{"model": "contrastive image-text model", "dataset": "regions of photos with short descriptions (Visual Genome)", "train_examples": 203450, "image_size": 32, "crop_scale_min": 0.5, "horizontal_flip": true, "translate": 0.06, "tokenizer": "word", "vocab_size": 6471, "loss": "softmax", "embed_dim": 384, "encoder_arch": "gmlp", "encoder_norm": "layernorm", "encoder_mlp_ratio": 2, "encoder_layer_scale_init": 1.0, "encoder_drop_path": 0.05, "encoder_patch_size": [4, 4], "encoder_conv_stem": false, "encoder_layers": 12, "encoder_width": 160, "text_encoder_causal": true, "text_encoder_width": 384, "text_encoder_layers": 8, "text_encoder_norm": "layernorm", "text_encoder_norm_position": "pre", "text_encoder_activation": "squared_relu", "text_encoder_mlp_ratio": 3, "text_encoder_head_dim": 32, "text_encoder_fused_qkv": false, "text_encoder_bias": "none", "text_encoder_qk_norm": false, "text_encoder_layer_scale_init": 0.01, "text_encoder_parallel_block": false, "text_encoder_dropout": 0.05, "text_encoder_inner_norm": false, "text_encoder_positions": "sincos", "residual_init": "none", "optimizer": "ademamix", "lr": 0.00032, "beta1": 0.8, "beta2": 0.98, "eps": 1e-10, "beta3": 0.999, "alpha": 2, "grad_clip": 3.0, "l1_shrink": 0.003, "steps": 8200, "batch_size": 512, "epochs": 20.6, "lr_schedule": "poly", "final_lr_fraction": 0.01, "warmup_steps": 240, "weight_decay": 0.3}
Rows from block 5 of the image encoder, named by matrix and row number. Each number is 200 + 20 x the weight over the matrix's rms, rounded and kept within 0 to 999. All counts start at 0.
# f: spatial gating (encoder.blocks.5.mixer.f.weight, 64x64), inputs 0-63
f.4,190,198,215,240,261,237,215,205,182,184,171,179,195,187,186,183,181,186,175,178,175,185,178,186,184,186,173,198,174,182,181,180,191,194,185,191,184,191,194,187,203,204,210,201,184,199,205,200,203,211,204,208,194,198,210,202,181,199,191,187,187,197,197,176
f.5,212,224,219,232,262,279,231,209,188,198,196,195,188,187,190,181,192,187,197,184,182,176,170,189,190,195,181,188,177,159,170,185,200,199,194,198,190,188,172,177,198,195,195,198,198,178,190,198,199,187,194,189,198,193,188,197,197,194,177,196,195,189,189,181
f.6,212,215,225,234,241,260,265,253,191,194,200,223,208,194,191,188,201,194,195,203,186,195,173,172,197,200,199,200,199,175,167,170,189,203,179,195,193,179,173,182,190,196,193,187,198,193,180,190,198,209,199,191,192,198,202,178,186,198,197,200,193,191,179,165
f.7,211,217,222,237,225,239,248,291,187,191,208,220,219,217,199,200,199,208,198,210,203,209,193,186,200,208,197,201,206,187,202,180,183,189,197,209,191,204,194,172,188,201,203,198,198,194,196,180,191,199,200,209,198,199,204,181,184,193,192,199,194,202,197,155
f.8,251,231,243,242,230,226,217,211,229,201,220,215,203,196,195,178,190,213,219,220,200,205,196,176,164,198,196,200,190,192,202,200,157,204,197,196,190,198,187,198,162,193,198,194,199,196,196,196,178,189,190,195,186,195,194,193,172,192,187,203,186,195,184,171
f.9,212,217,237,220,216,220,213,224,180,221,214,198,193,187,179,176,162,187,179,191,190,188,176,181,170,170,185,185,188,193,202,206,156,174,195,191,180,197,176,195,174,173,187,191,185,203,196,189,183,194,199,200,193,194,193,202,178,190,211,195,194,178,190,185
f.10,191,196,221,222,206,212,200,207,153,176,234,214,194,194,192,184,149,163,187,186,181,185,184,189,159,172,164,174,173,179,184,199,174,176,180,188,167,188,181,196,190,197,189,192,188,186,202,203,201,209,190,198,209,192,195,211,179,195,186,202,200,187,194,199
f.11,188,183,199,209,199,200,204,205,184,176,193,240,205,176,203,190,178,169,179,197,170,170,186,192,190,159,168,163,182,165,182,189,198,178,184,179,187,190,189,189,193,202,182,182,183,192,207,202,191,199,203,183,195,189,202,206,188,204,195,192,196,197,201,194
f.12,201,206,199,220,210,196,187,189,190,193,188,221,221,182,179,174,193,186,184,190,195,166,173,174,191,192,166,177,178,168,166,192,197,195,189,174,174,181,180,194,191,192,187,193,173,179,199,206,202,198,189,205,190,192,209,205,185,195,189,196,198,198,202,198
f.13,227,201,196,199,213,211,203,199,188,187,197,180,208,217,185,152,196,178,180,181,177,186,165,167,199,193,174,176,172,163,152,178,197,193,184,184,188,163,187,179,190,189,202,191,197,182,193,183,201,198,197,206,204,187,197,196,186,195,192,192,194,176,197,190
f.14,229,212,210,220,218,241,228,208,173,185,184,198,201,218,212,176,179,193,188,190,193,172,181,165,201,197,185,190,193,184,156,154,202,201,185,199,181,183,172,167,196,189,194,196,201,187,191,172,205,202,198,192,194,193,187,178,186,186,179,196,181,199,203,182
f.15,216,221,236,229,242,245,247,242,179,196,197,203,231,215,211,237,193,200,201,212,209,193,197,191,193,190,193,197,191,198,195,169,197,195,199,197,207,193,189,177,192,198,191,194,201,185,186,179,184,200,193,185,190,196,190,167,177,190,194,200,199,195,189,163
f.16,222,218,229,227,236,222,210,218,193,207,210,216,203,199,197,188,221,203,208,210,208,200,197,181,172,185,193,199,206,195,191,183,161,182,184,194,202,197,188,204,160,204,185,188,183,200,188,207,182,206,197,197,200,202,197,193,159,192,188,195,188,196,189,177
f.17,205,211,212,193,226,209,202,205,173,217,197,189,189,187,193,202,162,223,208,213,200,184,185,174,156,178,190,176,183,190,189,183,151,162,165,186,195,197,187,200,169,173,185,187,201,184,196,200,169,193,183,186,197,192,191,196,177,183,187,193,184,193,185,197
f.18,198,194,196,200,193,209,209,206,184,184,208,198,181,191,196,192,165,177,223,210,201,190,196,181,156,168,179,165,168,183,180,188,166,175,164,173,173,176,182,196,184,195,178,198,177,191,203,190,201,200,193,198,197,195,196,193,185,178,193,198,185,181,188,197
f.19,206,204,195,190,201,196,197,209,182,176,190,205,198,183,176,197,189,194,189,224,202,186,187,175,182,174,166,180,160,167,175,185,191,184,162,159,165,171,192,188,188,196,176,172,184,198,185,196,187,192,192,185,200,200,194,185,188,196,190,199,203,192,200,192
f.20,194,198,189,193,195,195,209,196,197,194,175,195,214,194,190,194,186,191,173,191,225,193,180,190,200,198,178,181,170,157,173,186,177,192,183,168,159,165,169,188,190,189,183,177,184,187,191,189,204,197,193,183,189,198,203,186,196,186,178,199,198,174,193,188
f.21,219,210,204,200,204,214,206,203,194,186,190,179,194,212,189,174,188,179,178,204,204,214,180,157,192,195,181,160,171,185,160,159,203,197,159,164,173,167,177,184,200,195,187,189,185,179,190,184,199,188,181,180,195,185,194,183,197,190,183,188,201,190,199,189
f.22,224,212,213,201,205,219,214,211,198,203,197,197,189,207,213,185,182,183,190,193,199,223,213,159,184,183,200,190,184,188,185,144,199,177,188,193,191,174,173,163,194,171,189,188,190,181,192,177,187,198,211,196,202,184,180,171,198,188,198,186,178,188,197,211
f.23,222,215,212,218,229,227,216,215,191,193,208,204,227,208,198,200,186,200,200,205,205,206,200,224,189,200,212,198,199,199,195,179,184,189,195,192,189,182,184,171,193,196,199,198,196,188,183,175,178,196,198,184,201,193,184,179,178,198,197,196,191,199,204,160
f.24,208,220,233,230,207,197,207,211,185,202,221,205,196,203,203,195,190,199,218,220,212,207,204,183,205,195,198,218,200,195,180,163,175,182,190,202,195,184,187,179,166,192,187,191,191,187,185,206,169,188,202,190,195,190,189,192,163,188,193,183,194,195,184,171
f.25,214,224,215,208,210,191,196,203,191,207,199,189,189,191,193,200,173,209,199,197,195,183,187,189,147,225,198,192,177,186,188,171,156,173,157,178,180,192,181,175,151,181,185,200,188,186,183,202,163,181,191,197,196,197,187,204,181,197,189,185,180,194,190,204
f.26,196,217,200,209,190,202,201,201,183,198,202,188,188,194,189,203,173,188,203,194,196,184,189,192,153,182,235,196,188,178,170,186,163,174,154,158,171,183,183,194,164,175,159,173,166,193,194,193,176,194,189,187,191,189,193,200,189,188,200,185,197,193,184,196
f.27,195,206,208,203,195,195,193,202,185,188,197,200,186,187,180,198,184,183,186,214,187,184,189,187,162,170,182,236,193,188,186,187,188,159,150,154,171,177,180,182,187,191,176,165,156,191,197,187,186,193,185,166,183,173,185,192,202,196,192,183,198,196,185,202
f.28,193,208,202,209,205,192,194,199,193,196,199,208,208,193,195,195,181,192,177,199,209,180,178,183,194,176,173,191,235,190,177,173,176,175,175,161,156,153,177,177,207,204,176,170,158,157,194,174,188,199,192,182,180,193,188,193,197,190,196,198,188,191,192,196
f.29,207,194,200,200,207,201,207,194,211,199,198,199,200,192,202,180,177,192,182,182,196,203,182,162,191,182,186,177,205,218,170,140,196,191,183,177,176,174,159,156,188,191,184,172,172,151,175,167,194,190,196,187,186,179,193,193,196,181,202,183,182,184,195,195
f.30,200,211,208,215,207,213,209,211,194,183,188,205,201,203,204,191,200,186,174,194,196,199,202,145,176,177,187,182,198,209,210,133,185,189,195,182,186,177,188,135,192,195,192,188,197,174,167,146,199,183,198,183,191,196,187,173,192,189,182,193,188,191,182,178
f.31,232,223,214,211,220,227,214,217,198,201,207,214,210,204,184,194,182,196,198,199,209,209,197,188,167,182,196,201,221,206,201,205,176,188,192,197,214,198,184,171,197,190,182,186,191,179,181,147,180,202,186,184,206,192,192,167,168,190,193,194,199,201,196,160
f.32,207,212,207,218,217,214,203,227,202,199,211,198,194,199,191,209,183,190,215,222,194,208,200,198,172,202,204,208,193,179,193,186,207,184,181,188,186,178,159,153,161,183,184,197,190,183,176,183,161,186,198,199,183,191,190,199,163,197,183,191,191,203,197,174
f.33,192,202,208,200,211,194,194,204,200,201,195,191,185,196,193,198,185,201,192,209,200,197,200,191,171,193,193,198,202,198,185,178,146,220,198,184,192,184,178,172,150,169,159,170,181,192,197,198,162,181,175,178,194,194,204,194,156,186,189,169,183,190,187,206
f.34,195,202,208,199,198,195,191,194,196,203,206,213,198,202,202,208,179,191,195,196,174,184,194,193,171,168,199,190,175,192,169,203,151,163,233,197,173,194,178,181,166,165,164,164,168,189,175,197,177,171,163,183,182,201,190,198,183,186,184,186,181,193,193,204
f.35,200,206,198,195,202,205,198,201,185,200,190,205,187,198,193,193,185,197,187,198,183,178,198,207,171,176,175,203,173,167,180,196,180,161,161,223,187,165,175,185,178,183,154,160,147,179,182,182,192,193,159,170,177,192,186,199,188,192,183,185,189,176,189,188
f.36,203,192,195,205,203,203,190,195,195,197,191,203,197,193,201,190,195,191,191,203,189,184,193,194,195,179,177,183,193,166,187,183,184,174,175,191,219,174,183,170,186,179,174,166,175,168,179,176,199,190,186,168,167,176,191,188,190,190,173,173,169,179,199,191
f.37,203,193,188,188,204,214,205,200,212,196,186,203,202,196,204,195,189,189,187,196,205,204,196,182,172,191,184,174,191,191,174,182,184,183,172,194,190,213,175,145,193,186,173,167,167,163,155,157,205,198,200,182,173,176,182,175,199,197,191,185,180,186,192,182
f.38,199,195,211,213,215,207,204,219,189,193,193,194,200,200,206,198,200,185,179,193,199,198,203,182,179,171,185,204,204,203,182,152,177,170,183,197,186,194,217,137,195,179,190,200,186,166,177,134,190,194,199,192,185,171,171,151,200,199,177,198,172,185,175,160
f.39,223,213,210,209,199,201,205,228,201,205,191,203,200,209,189,193,189,188,200,201,207,227,198,183,183,189,195,199,213,203,194,182,173,180,185,175,195,197,180,203,184,180,186,187,198,196,173,166,182,199,189,196,207,190,191,162,181,194,186,204,190,202,188,161
f.40,202,202,211,199,210,206,185,233,190,200,211,216,202,206,195,192,177,205,219,207,186,196,195,186,181,209,214,200,193,189,196,189,180,206,214,215,191,194,174,170,193,177,184,187,187,180,167,162,150,170,197,196,187,190,176,165,139,190,202,204,194,192,185,154
f.41,199,200,207,204,190,197,186,206,191,200,208,198,201,200,199,202,181,202,188,200,211,202,200,193,176,193,192,204,197,195,186,190,144,187,196,196,192,198,185,191,130,194,187,176,188,168,163,150,133,164,155,168,181,185,179,182,143,180,181,187,198,198,198,192
f.42,210,193,206,198,191,192,188,223,199,201,199,195,196,187,189,194,192,208,195,203,189,195,196,198,180,189,192,200,203,197,196,199,156,169,191,182,181,185,189,199,146,173,209,183,180,183,181,176,169,161,159,167,171,189,185,187,177,173,160,170,181,189,194,182
f.43,192,203,196,194,191,200,198,195,204,205,210,209,196,192,186,192,199,201,194,202,199,197,188,177,192,190,193,196,179,177,201,196,180,161,161,196,173,160,196,204,158,162,172,214,184,166,177,179,179,178,168,158,170,169,190,183,182,190,176,154,177,174,197,177
f.44,190,179,196,194,198,204,212,196,195,199,195,194,207,200,200,183,202,197,198,203,206,178,190,205,194,196,186,198,202,182,186,192,194,182,159,183,199,160,164,181,174,176,171,177,221,164,164,163,181,172,176,169,163,155,169,171,178,192,193,173,172,167,190,176
f.45,194,200,195,205,217,205,205,178,197,189,188,198,206,211,203,186,190,180,183,189,212,209,201,180,181,185,188,193,204,216,183,167,193,194,197,192,181,192,174,167,167,168,182,164,174,207,175,148,174,183,186,174,162,166,172,167,183,194,198,178,177,175,179,164
f.46,195,211,195,192,209,215,191,200,191,204,194,204,201,197,214,191,203,199,192,198,199,205,204,191,197,187,204,202,204,218,188,179,187,185,193,204,199,203,179,151,175,173,172,183,173,184,200,130,188,179,180,175,186,159,166,139,188,185,186,191,190,187,158,145
f.47,205,200,195,199,215,210,190,207,193,195,201,202,216,221,193,198,210,207,192,200,199,214,203,191,201,193,190,205,203,216,198,182,176,184,187,188,214,208,203,169,168,174,170,166,185,194,175,186,181,194,173,187,198,205,178,154,163,184,173,188,195,212,173,146
f.48,202,201,199,203,205,196,218,212,184,204,203,209,194,199,188,195,188,201,216,198,191,199,202,194,190,199,213,201,191,183,193,205,169,193,205,201,192,180,187,185,177,194,203,193,208,193,172,178,181,168,190,186,176,176,174,158,133,152,178,187,170,181,167,131
f.49,194,192,199,194,192,186,195,204,194,201,199,197,188,196,195,196,195,220,219,202,198,194,199,200,169,201,214,214,195,187,190,195,166,186,207,196,194,185,195,177,156,202,198,199,202,190,192,196,123,194,184,160,159,178,165,158,103,170,172,171,172,176,178,159