{
  "crop_scale_min": 0.5,
  "encoder_arch": "gmlp",
  "encoder_drop_path": 0.05,
  "text_encoder_head_dim": 32,
  "beta1": 0.8,
  "alpha": 2
}
Rows from block 9 of the image encoder, named by matrix and row number. Each number is 500 + 50 x the weight over its row's rms, rounded and kept within 0 to 999. All counts start at 0. Numbers have three digits each.
# f: spatial gating (encoder.blocks.9.mixer.f.weight, 64x64), inputs 0-63
f.0:428508514524508506483439511584552577554543490483531584577595568525495504568587599593587553511490527562565574555539497514509550550544524508508499521564546543547516513516539584554553566530529527
f.1:439496535539527500472448524554547567550541500478524591605610550537493477552564597614585565517494537573564572579544515507506552557547548525509495495522543554531512511518509553553563552520532529
f.2:437517501560545514481440513584591581564538524477544559617610579540518490533555587585594551518506515561567570563517521507513516550535564520516522516517538552540515514500497518553556563525548510
f.3:409488532475554536486434501553570592573550532481514550593603579558532512498539574585602560530541524549555570563554532525508526538570564505513515510528538560538507513526486510559562560535495518
f.4:455490514559500520485431519542590606587567546505510533532606607569545509515549560606622578547520493512549591568539525516498510517565566546505525504495515533542525511501493529521540553534505502
f.5:446496523540563501502432512532550560558582558504500547552572595590547543495534556576617589545514522534563564586555547514499531526558572577547503517511506528547530517493513522524543572562539529
f.6:422473509539540528496425494519549592559555568503484513543579582586560510485516547591605596593523499516561560583566550515488503529568546552551507502508519532544529528499528539541539547533561549
f.7:417484504520537511506451474525546578557550576509471538539568570578573536493519521573587588591537514503543541573551547547496524526554557564531541521537538551569552550523536549555550566553573542
f.8:394460495506480454445412434511537555525495471430492553552588574508498486536572570605576505501468563583572580564538494511527555546564543527510474522541561554550524516512525554553549569528541515
f.9:402434505511493481457441454469542563548530478456523566580600569551507482511583603600568543495490522575580590575549509485504540577566560556500471515526548543536512498488524533547540521495503535
f.10:370441431469487475443430439504493553566521475448501558577581580563526460507587589578570562501472492548581584553547502477465521563562566529512505477502537561542501509486483511559548522503502503
f.11:405439443446463457446438445493535497597541484449499535569587593584525479496543569596613539520493482516555589594542527494475520547578566550532500474514535546546528512497494513511547541501483492
f.12:422441449459438429411404452502547579501540497442493525545600591594568485497545546573611573548506496513554575589536541503492518529548573530517474490501525517549531541497498505520546522522509489
f.13:420458467491498447436394454518547583603491518452477501534589584579575496487539550572605581540494486523538566584585565510491517524553554554536483492528514522540542522472487510508530544565521484
f.14:420454478488516505432388439497500543575553483463500533549584579603566511499516543562591609572519487499515555578572577514500522528561573566543503513531532535556549534490496508513527557541523509
f.15:388448467486487508458392429468506539552536539450470487540604590580550502471488509573583563560534484494531547546563553565502499519565586556552516497515537550541554563534515522529518542565564538
f.16:398439478511468443447437419515545547525496458418406532577578550527471441500557574580597541517472499549586568584533498496499530561565558533494464496526535535538509499491527541563558555543528504
f.17:402434457482466470462456411456543543522503467463434441545599588556496434494555596592597536527488502572593585543541493464459534590553541535492457483528533543522500504459495527534534510514503483
f.18:403444438445458451456448419457480525521504502469437519473620584548500464482546581613598557509466488531572596568553519477462516561587571546504472481523542543543520518479485515535523505498497476
f.19:412471443460446454443431439487469476492482470449444493570472614557520443453529600616614567519473482527567603579545535479456505534566563526526481481546519551539528525490469501522520526511508494
f.20:403436440461463446438421445488509498500457461418458505570621480570500423449496539603604569530471484514560585604558517477484508531549563541537470478522525535539536532488475494499535530530520483
f.21:437456465472474445444410455482521528524461478410477521546608591471501433470536554568603601543473472518529569603603529477464504514549585559532456469511511515556557521466477494485510543529514467
f.22:418454468463475460427392431479509531564527483413443503542579580562464446479515547577586609556521460499528575576582554480468481526556564578537489473499514528538548533464482496492515539548513491
f.23:396456485486501485431384429474495527561545526413430475494557582575532420462493523580582583546496480493535565568587562512485498522538562568568509497535522531546554541493496523527533550542546496
f.24:391445465506481447435431427479529507519501444440438539585559547507480444432515595585567524493450478553584586579539520485485551596579550534498463491553534557548525472456487526541542525503495490
f.25:399455476490475483455447412460519516495480469430422503568571561525483440452453573601588533504447475535598592583542522453482515587575552543487463459509566552536505496457468514547533522521478486
f.26:395449438432452460461439424478496479495474476472423467504562559527481467440500480606603552527475453523571631605552485461453505578596569530501467457516529540529494502478471510509535513525501496
f.27:429461464469457460443419457495507496505497447456436501495521553522472442443524573494631596528454458528602615615561518458450489568574599551516484452506518541553510517491467496488497522498501474
f.28:408453446456451443450412464481477500491485473433450489524547548513476435467531573627497569514448504531577629633561509475486505533593568528517449466496519552542520512476459520508537528506521466
f.29:443483464459465472433423486468477492507491460424474485509559572531492423467505560615631478487449469481537598644584495458485494528545616559499457470497520521566537500467470498499520534535517478
f.30:449466467485468472458407455480492511519503465400466482516565592556503422466507538595616577459436467503523557600610524467463516534543585592518438460492512523555546507448457488502505538535514485
f.31:404455472504490459444401430448476523533518503396436481498544589580539425438468505572582574528389470497518577588563549477475497515559561559547456462503509521535538518470472514533525528531530506
f.32:393438482482487478477459401464512525506487480444436511543538534492450446454527586577554510484436393532562596577527481449477570596569547522489443447567564558548530503458455544544531516516500485
f.33:402441479495484491473457407441516536501511474456424488558558550510480449454520569584558519475450442461585619577523491462451525611592549541495462435503572566545521498463443507529521521521479481
f.34:427450450467480470489463426471493503487497488470431489527540531502477440450527566601578537497475465522486626626557496455446494556640585540500471428478532564561502472451442483511556519504480478
f.35:457482450435442457470454423478483482475491475446434461509521524516466452455513573595594573517468454534592509645595528481480500543593615575493475446487504530532508470451440501502521528518488456
f.36:448459454447461462457456440480503493495498476461466470505514532514469442482507551599571562512468449511620632516585512463472497574630607540491446453476495555559502480427452479507549539490497452
f.37:462468461477477450451428472488490494487478460459468458496537527511478426451494543596586552520450449494557621645500505438486482525605647554486462468473492542584525474455485497509538539522508469
f.38:454468451485475470445420449467505524499492459420449464502545537542479438474500538559583583515470441512536577617597457445474527541558615614500440465492523544572586496466468495487508547522500474
f.39:440490480501507459423399446482481545523487466412438470491525549557499422439488506572584600537461447496501558590579553421459505526557574565571465448493529551547569548466478518532542544541535483
f.40:398452488504502455464424431462499514517492484442453512536512546504482468467510559568545492453446466540574572571505466443412533582580574508493440462579592584564532530471477578563576547527524497
f.41:406450486493496467454430431460508518522507484424425503537526533515474452457534553577558512475440501534572599565532509439459469585596590529497458450503616592561539496490464508548568540526516495
f.42:413459481480489482468449405482513511505502484458421501525517515499509434458510559579554519483443465574603595583536504447453530505612622554511473456491522607580540483471448474497543523509467453
f.43:430462465461461473474450434486506509495499470447434476499508520513477443432503546549579521497478470575602610611565506468477530620533631604522457454501519547563533503473452463504537514511478462
f.44:448467478490482487484427459485507497497502493440443463503516503511492420464487539563574544507408473529587631610584544477468518603642523569529445453473517559528500485454455460496516491469470432
f.45:456464477489461483476442462490507504514501494446470492530529527514490440466498532553557554517426468511561601601568560458473501571638622497498430461493517569606531460425453477498554567524468441
f.46:430442477497476495472424453493503502495515480419448483504513534538498429466491509538565558536460466518534571581565537491474496526578631588489456459480535586601620504436472506512540576565510438
f.47:458470484493518471453410458489498529529491493424432492490504562533513472437478530559568544542482428471505557591590527467461470511559573584576442474502534555585594587487500518543558585577571498
f.48:428478513521516468460440463505521532521484496449462510531535538497475470472526544562530524478429459520574569542527458432468532575553584485479449455535559587570534491485517645606614578573522508
f.49:436445484501497463456433464488505518529530484435442502545537542523504452438519547561533531471443485515561592563548477431539536587581570536515468463472573580551534502444471548629600587532504465
f.50:435436444464486466467450421462483497525520483451431480500508527502494458458529538551536507488453482546570587573529486472507595576599599557517481485557519598599557518449470503540603569541485447
f.51:435457474504500474469452443474495503482489495454420492528516516522510456428492532537554543518469425507558568591539496456463543621621596587539478472529572530613603506459446478505535534512478447
f.52:432482485489474474479453455466468488491493484450460497506526523522506455440476519550562539510459459482531577577552514463477533585623608609544476473512598624550589515430444477521544539498487425
f.53:427442477501476463444425445491511512504496496440453499522537518492479438471498529549550531516470454483551557563542534492499524580608588584610500455499570608585525539460459488527586610516479447
f.54:423473475500508496456437451476501518529510473420438478499506532522481443452504523571562542512478479488551555575587515487461496539568580569568517432495511584606597505489457506528566619609531459
f.55:467493496515515485478425464494503555531502512431446497503557551510488435439470513554582553491458452487518574558587529453439487521567578581544479468501503542594599567467494539549548582595620495
f.56:433492517554525503504477473506544558544477514477474539545555524504488479451520542571537514486475447510568563541526466469426532584564555502491464478528566597571553500473449601611640598566529502
f.57:455500502525538495483471461507529537519529504454452524546554544542511481448498563603589526494446453485545575570522482451467507563564547505507450549515566589582547498476523498601651603574521498
f.58:459502507515511473455418450491541554522496485437422494511549539503483429436506545569575531521440444475562571576510502459456530553584565533504468521588553584567539511470523576526611595574530483
f.59:435495492519514476478438456487522506502487491453431490508513542523506439429528553557572525504447437467554583564493493465463519597591591538511481495554582589596575519475465549579544617562504469
f.60:424476500519511484462440443497510520524518491451458484486558504523482451454505500553557555505462468499525565575534491471484498534603587550526467482528579615590606539480455540601619575578501496
f.61:430483504547519482479412428498517515533532507448441476505535551528476449435498514541574570524448451498526547590538514455468487524586578529546482480529539584562542590521453521562615638540540486
f.62:463500544531555533501436472501501537569518514469453506499537580545488436450485513567571554516458462495544577609560509443484487531576561544529457478524524577560554537536465517565595638604515518
f.63:458505538519543537497459490538519543548527516466467511517551552525504455459486507569547527513444468483567577587549509434443487525589572558508430479519548592579546519466485552577612597595582462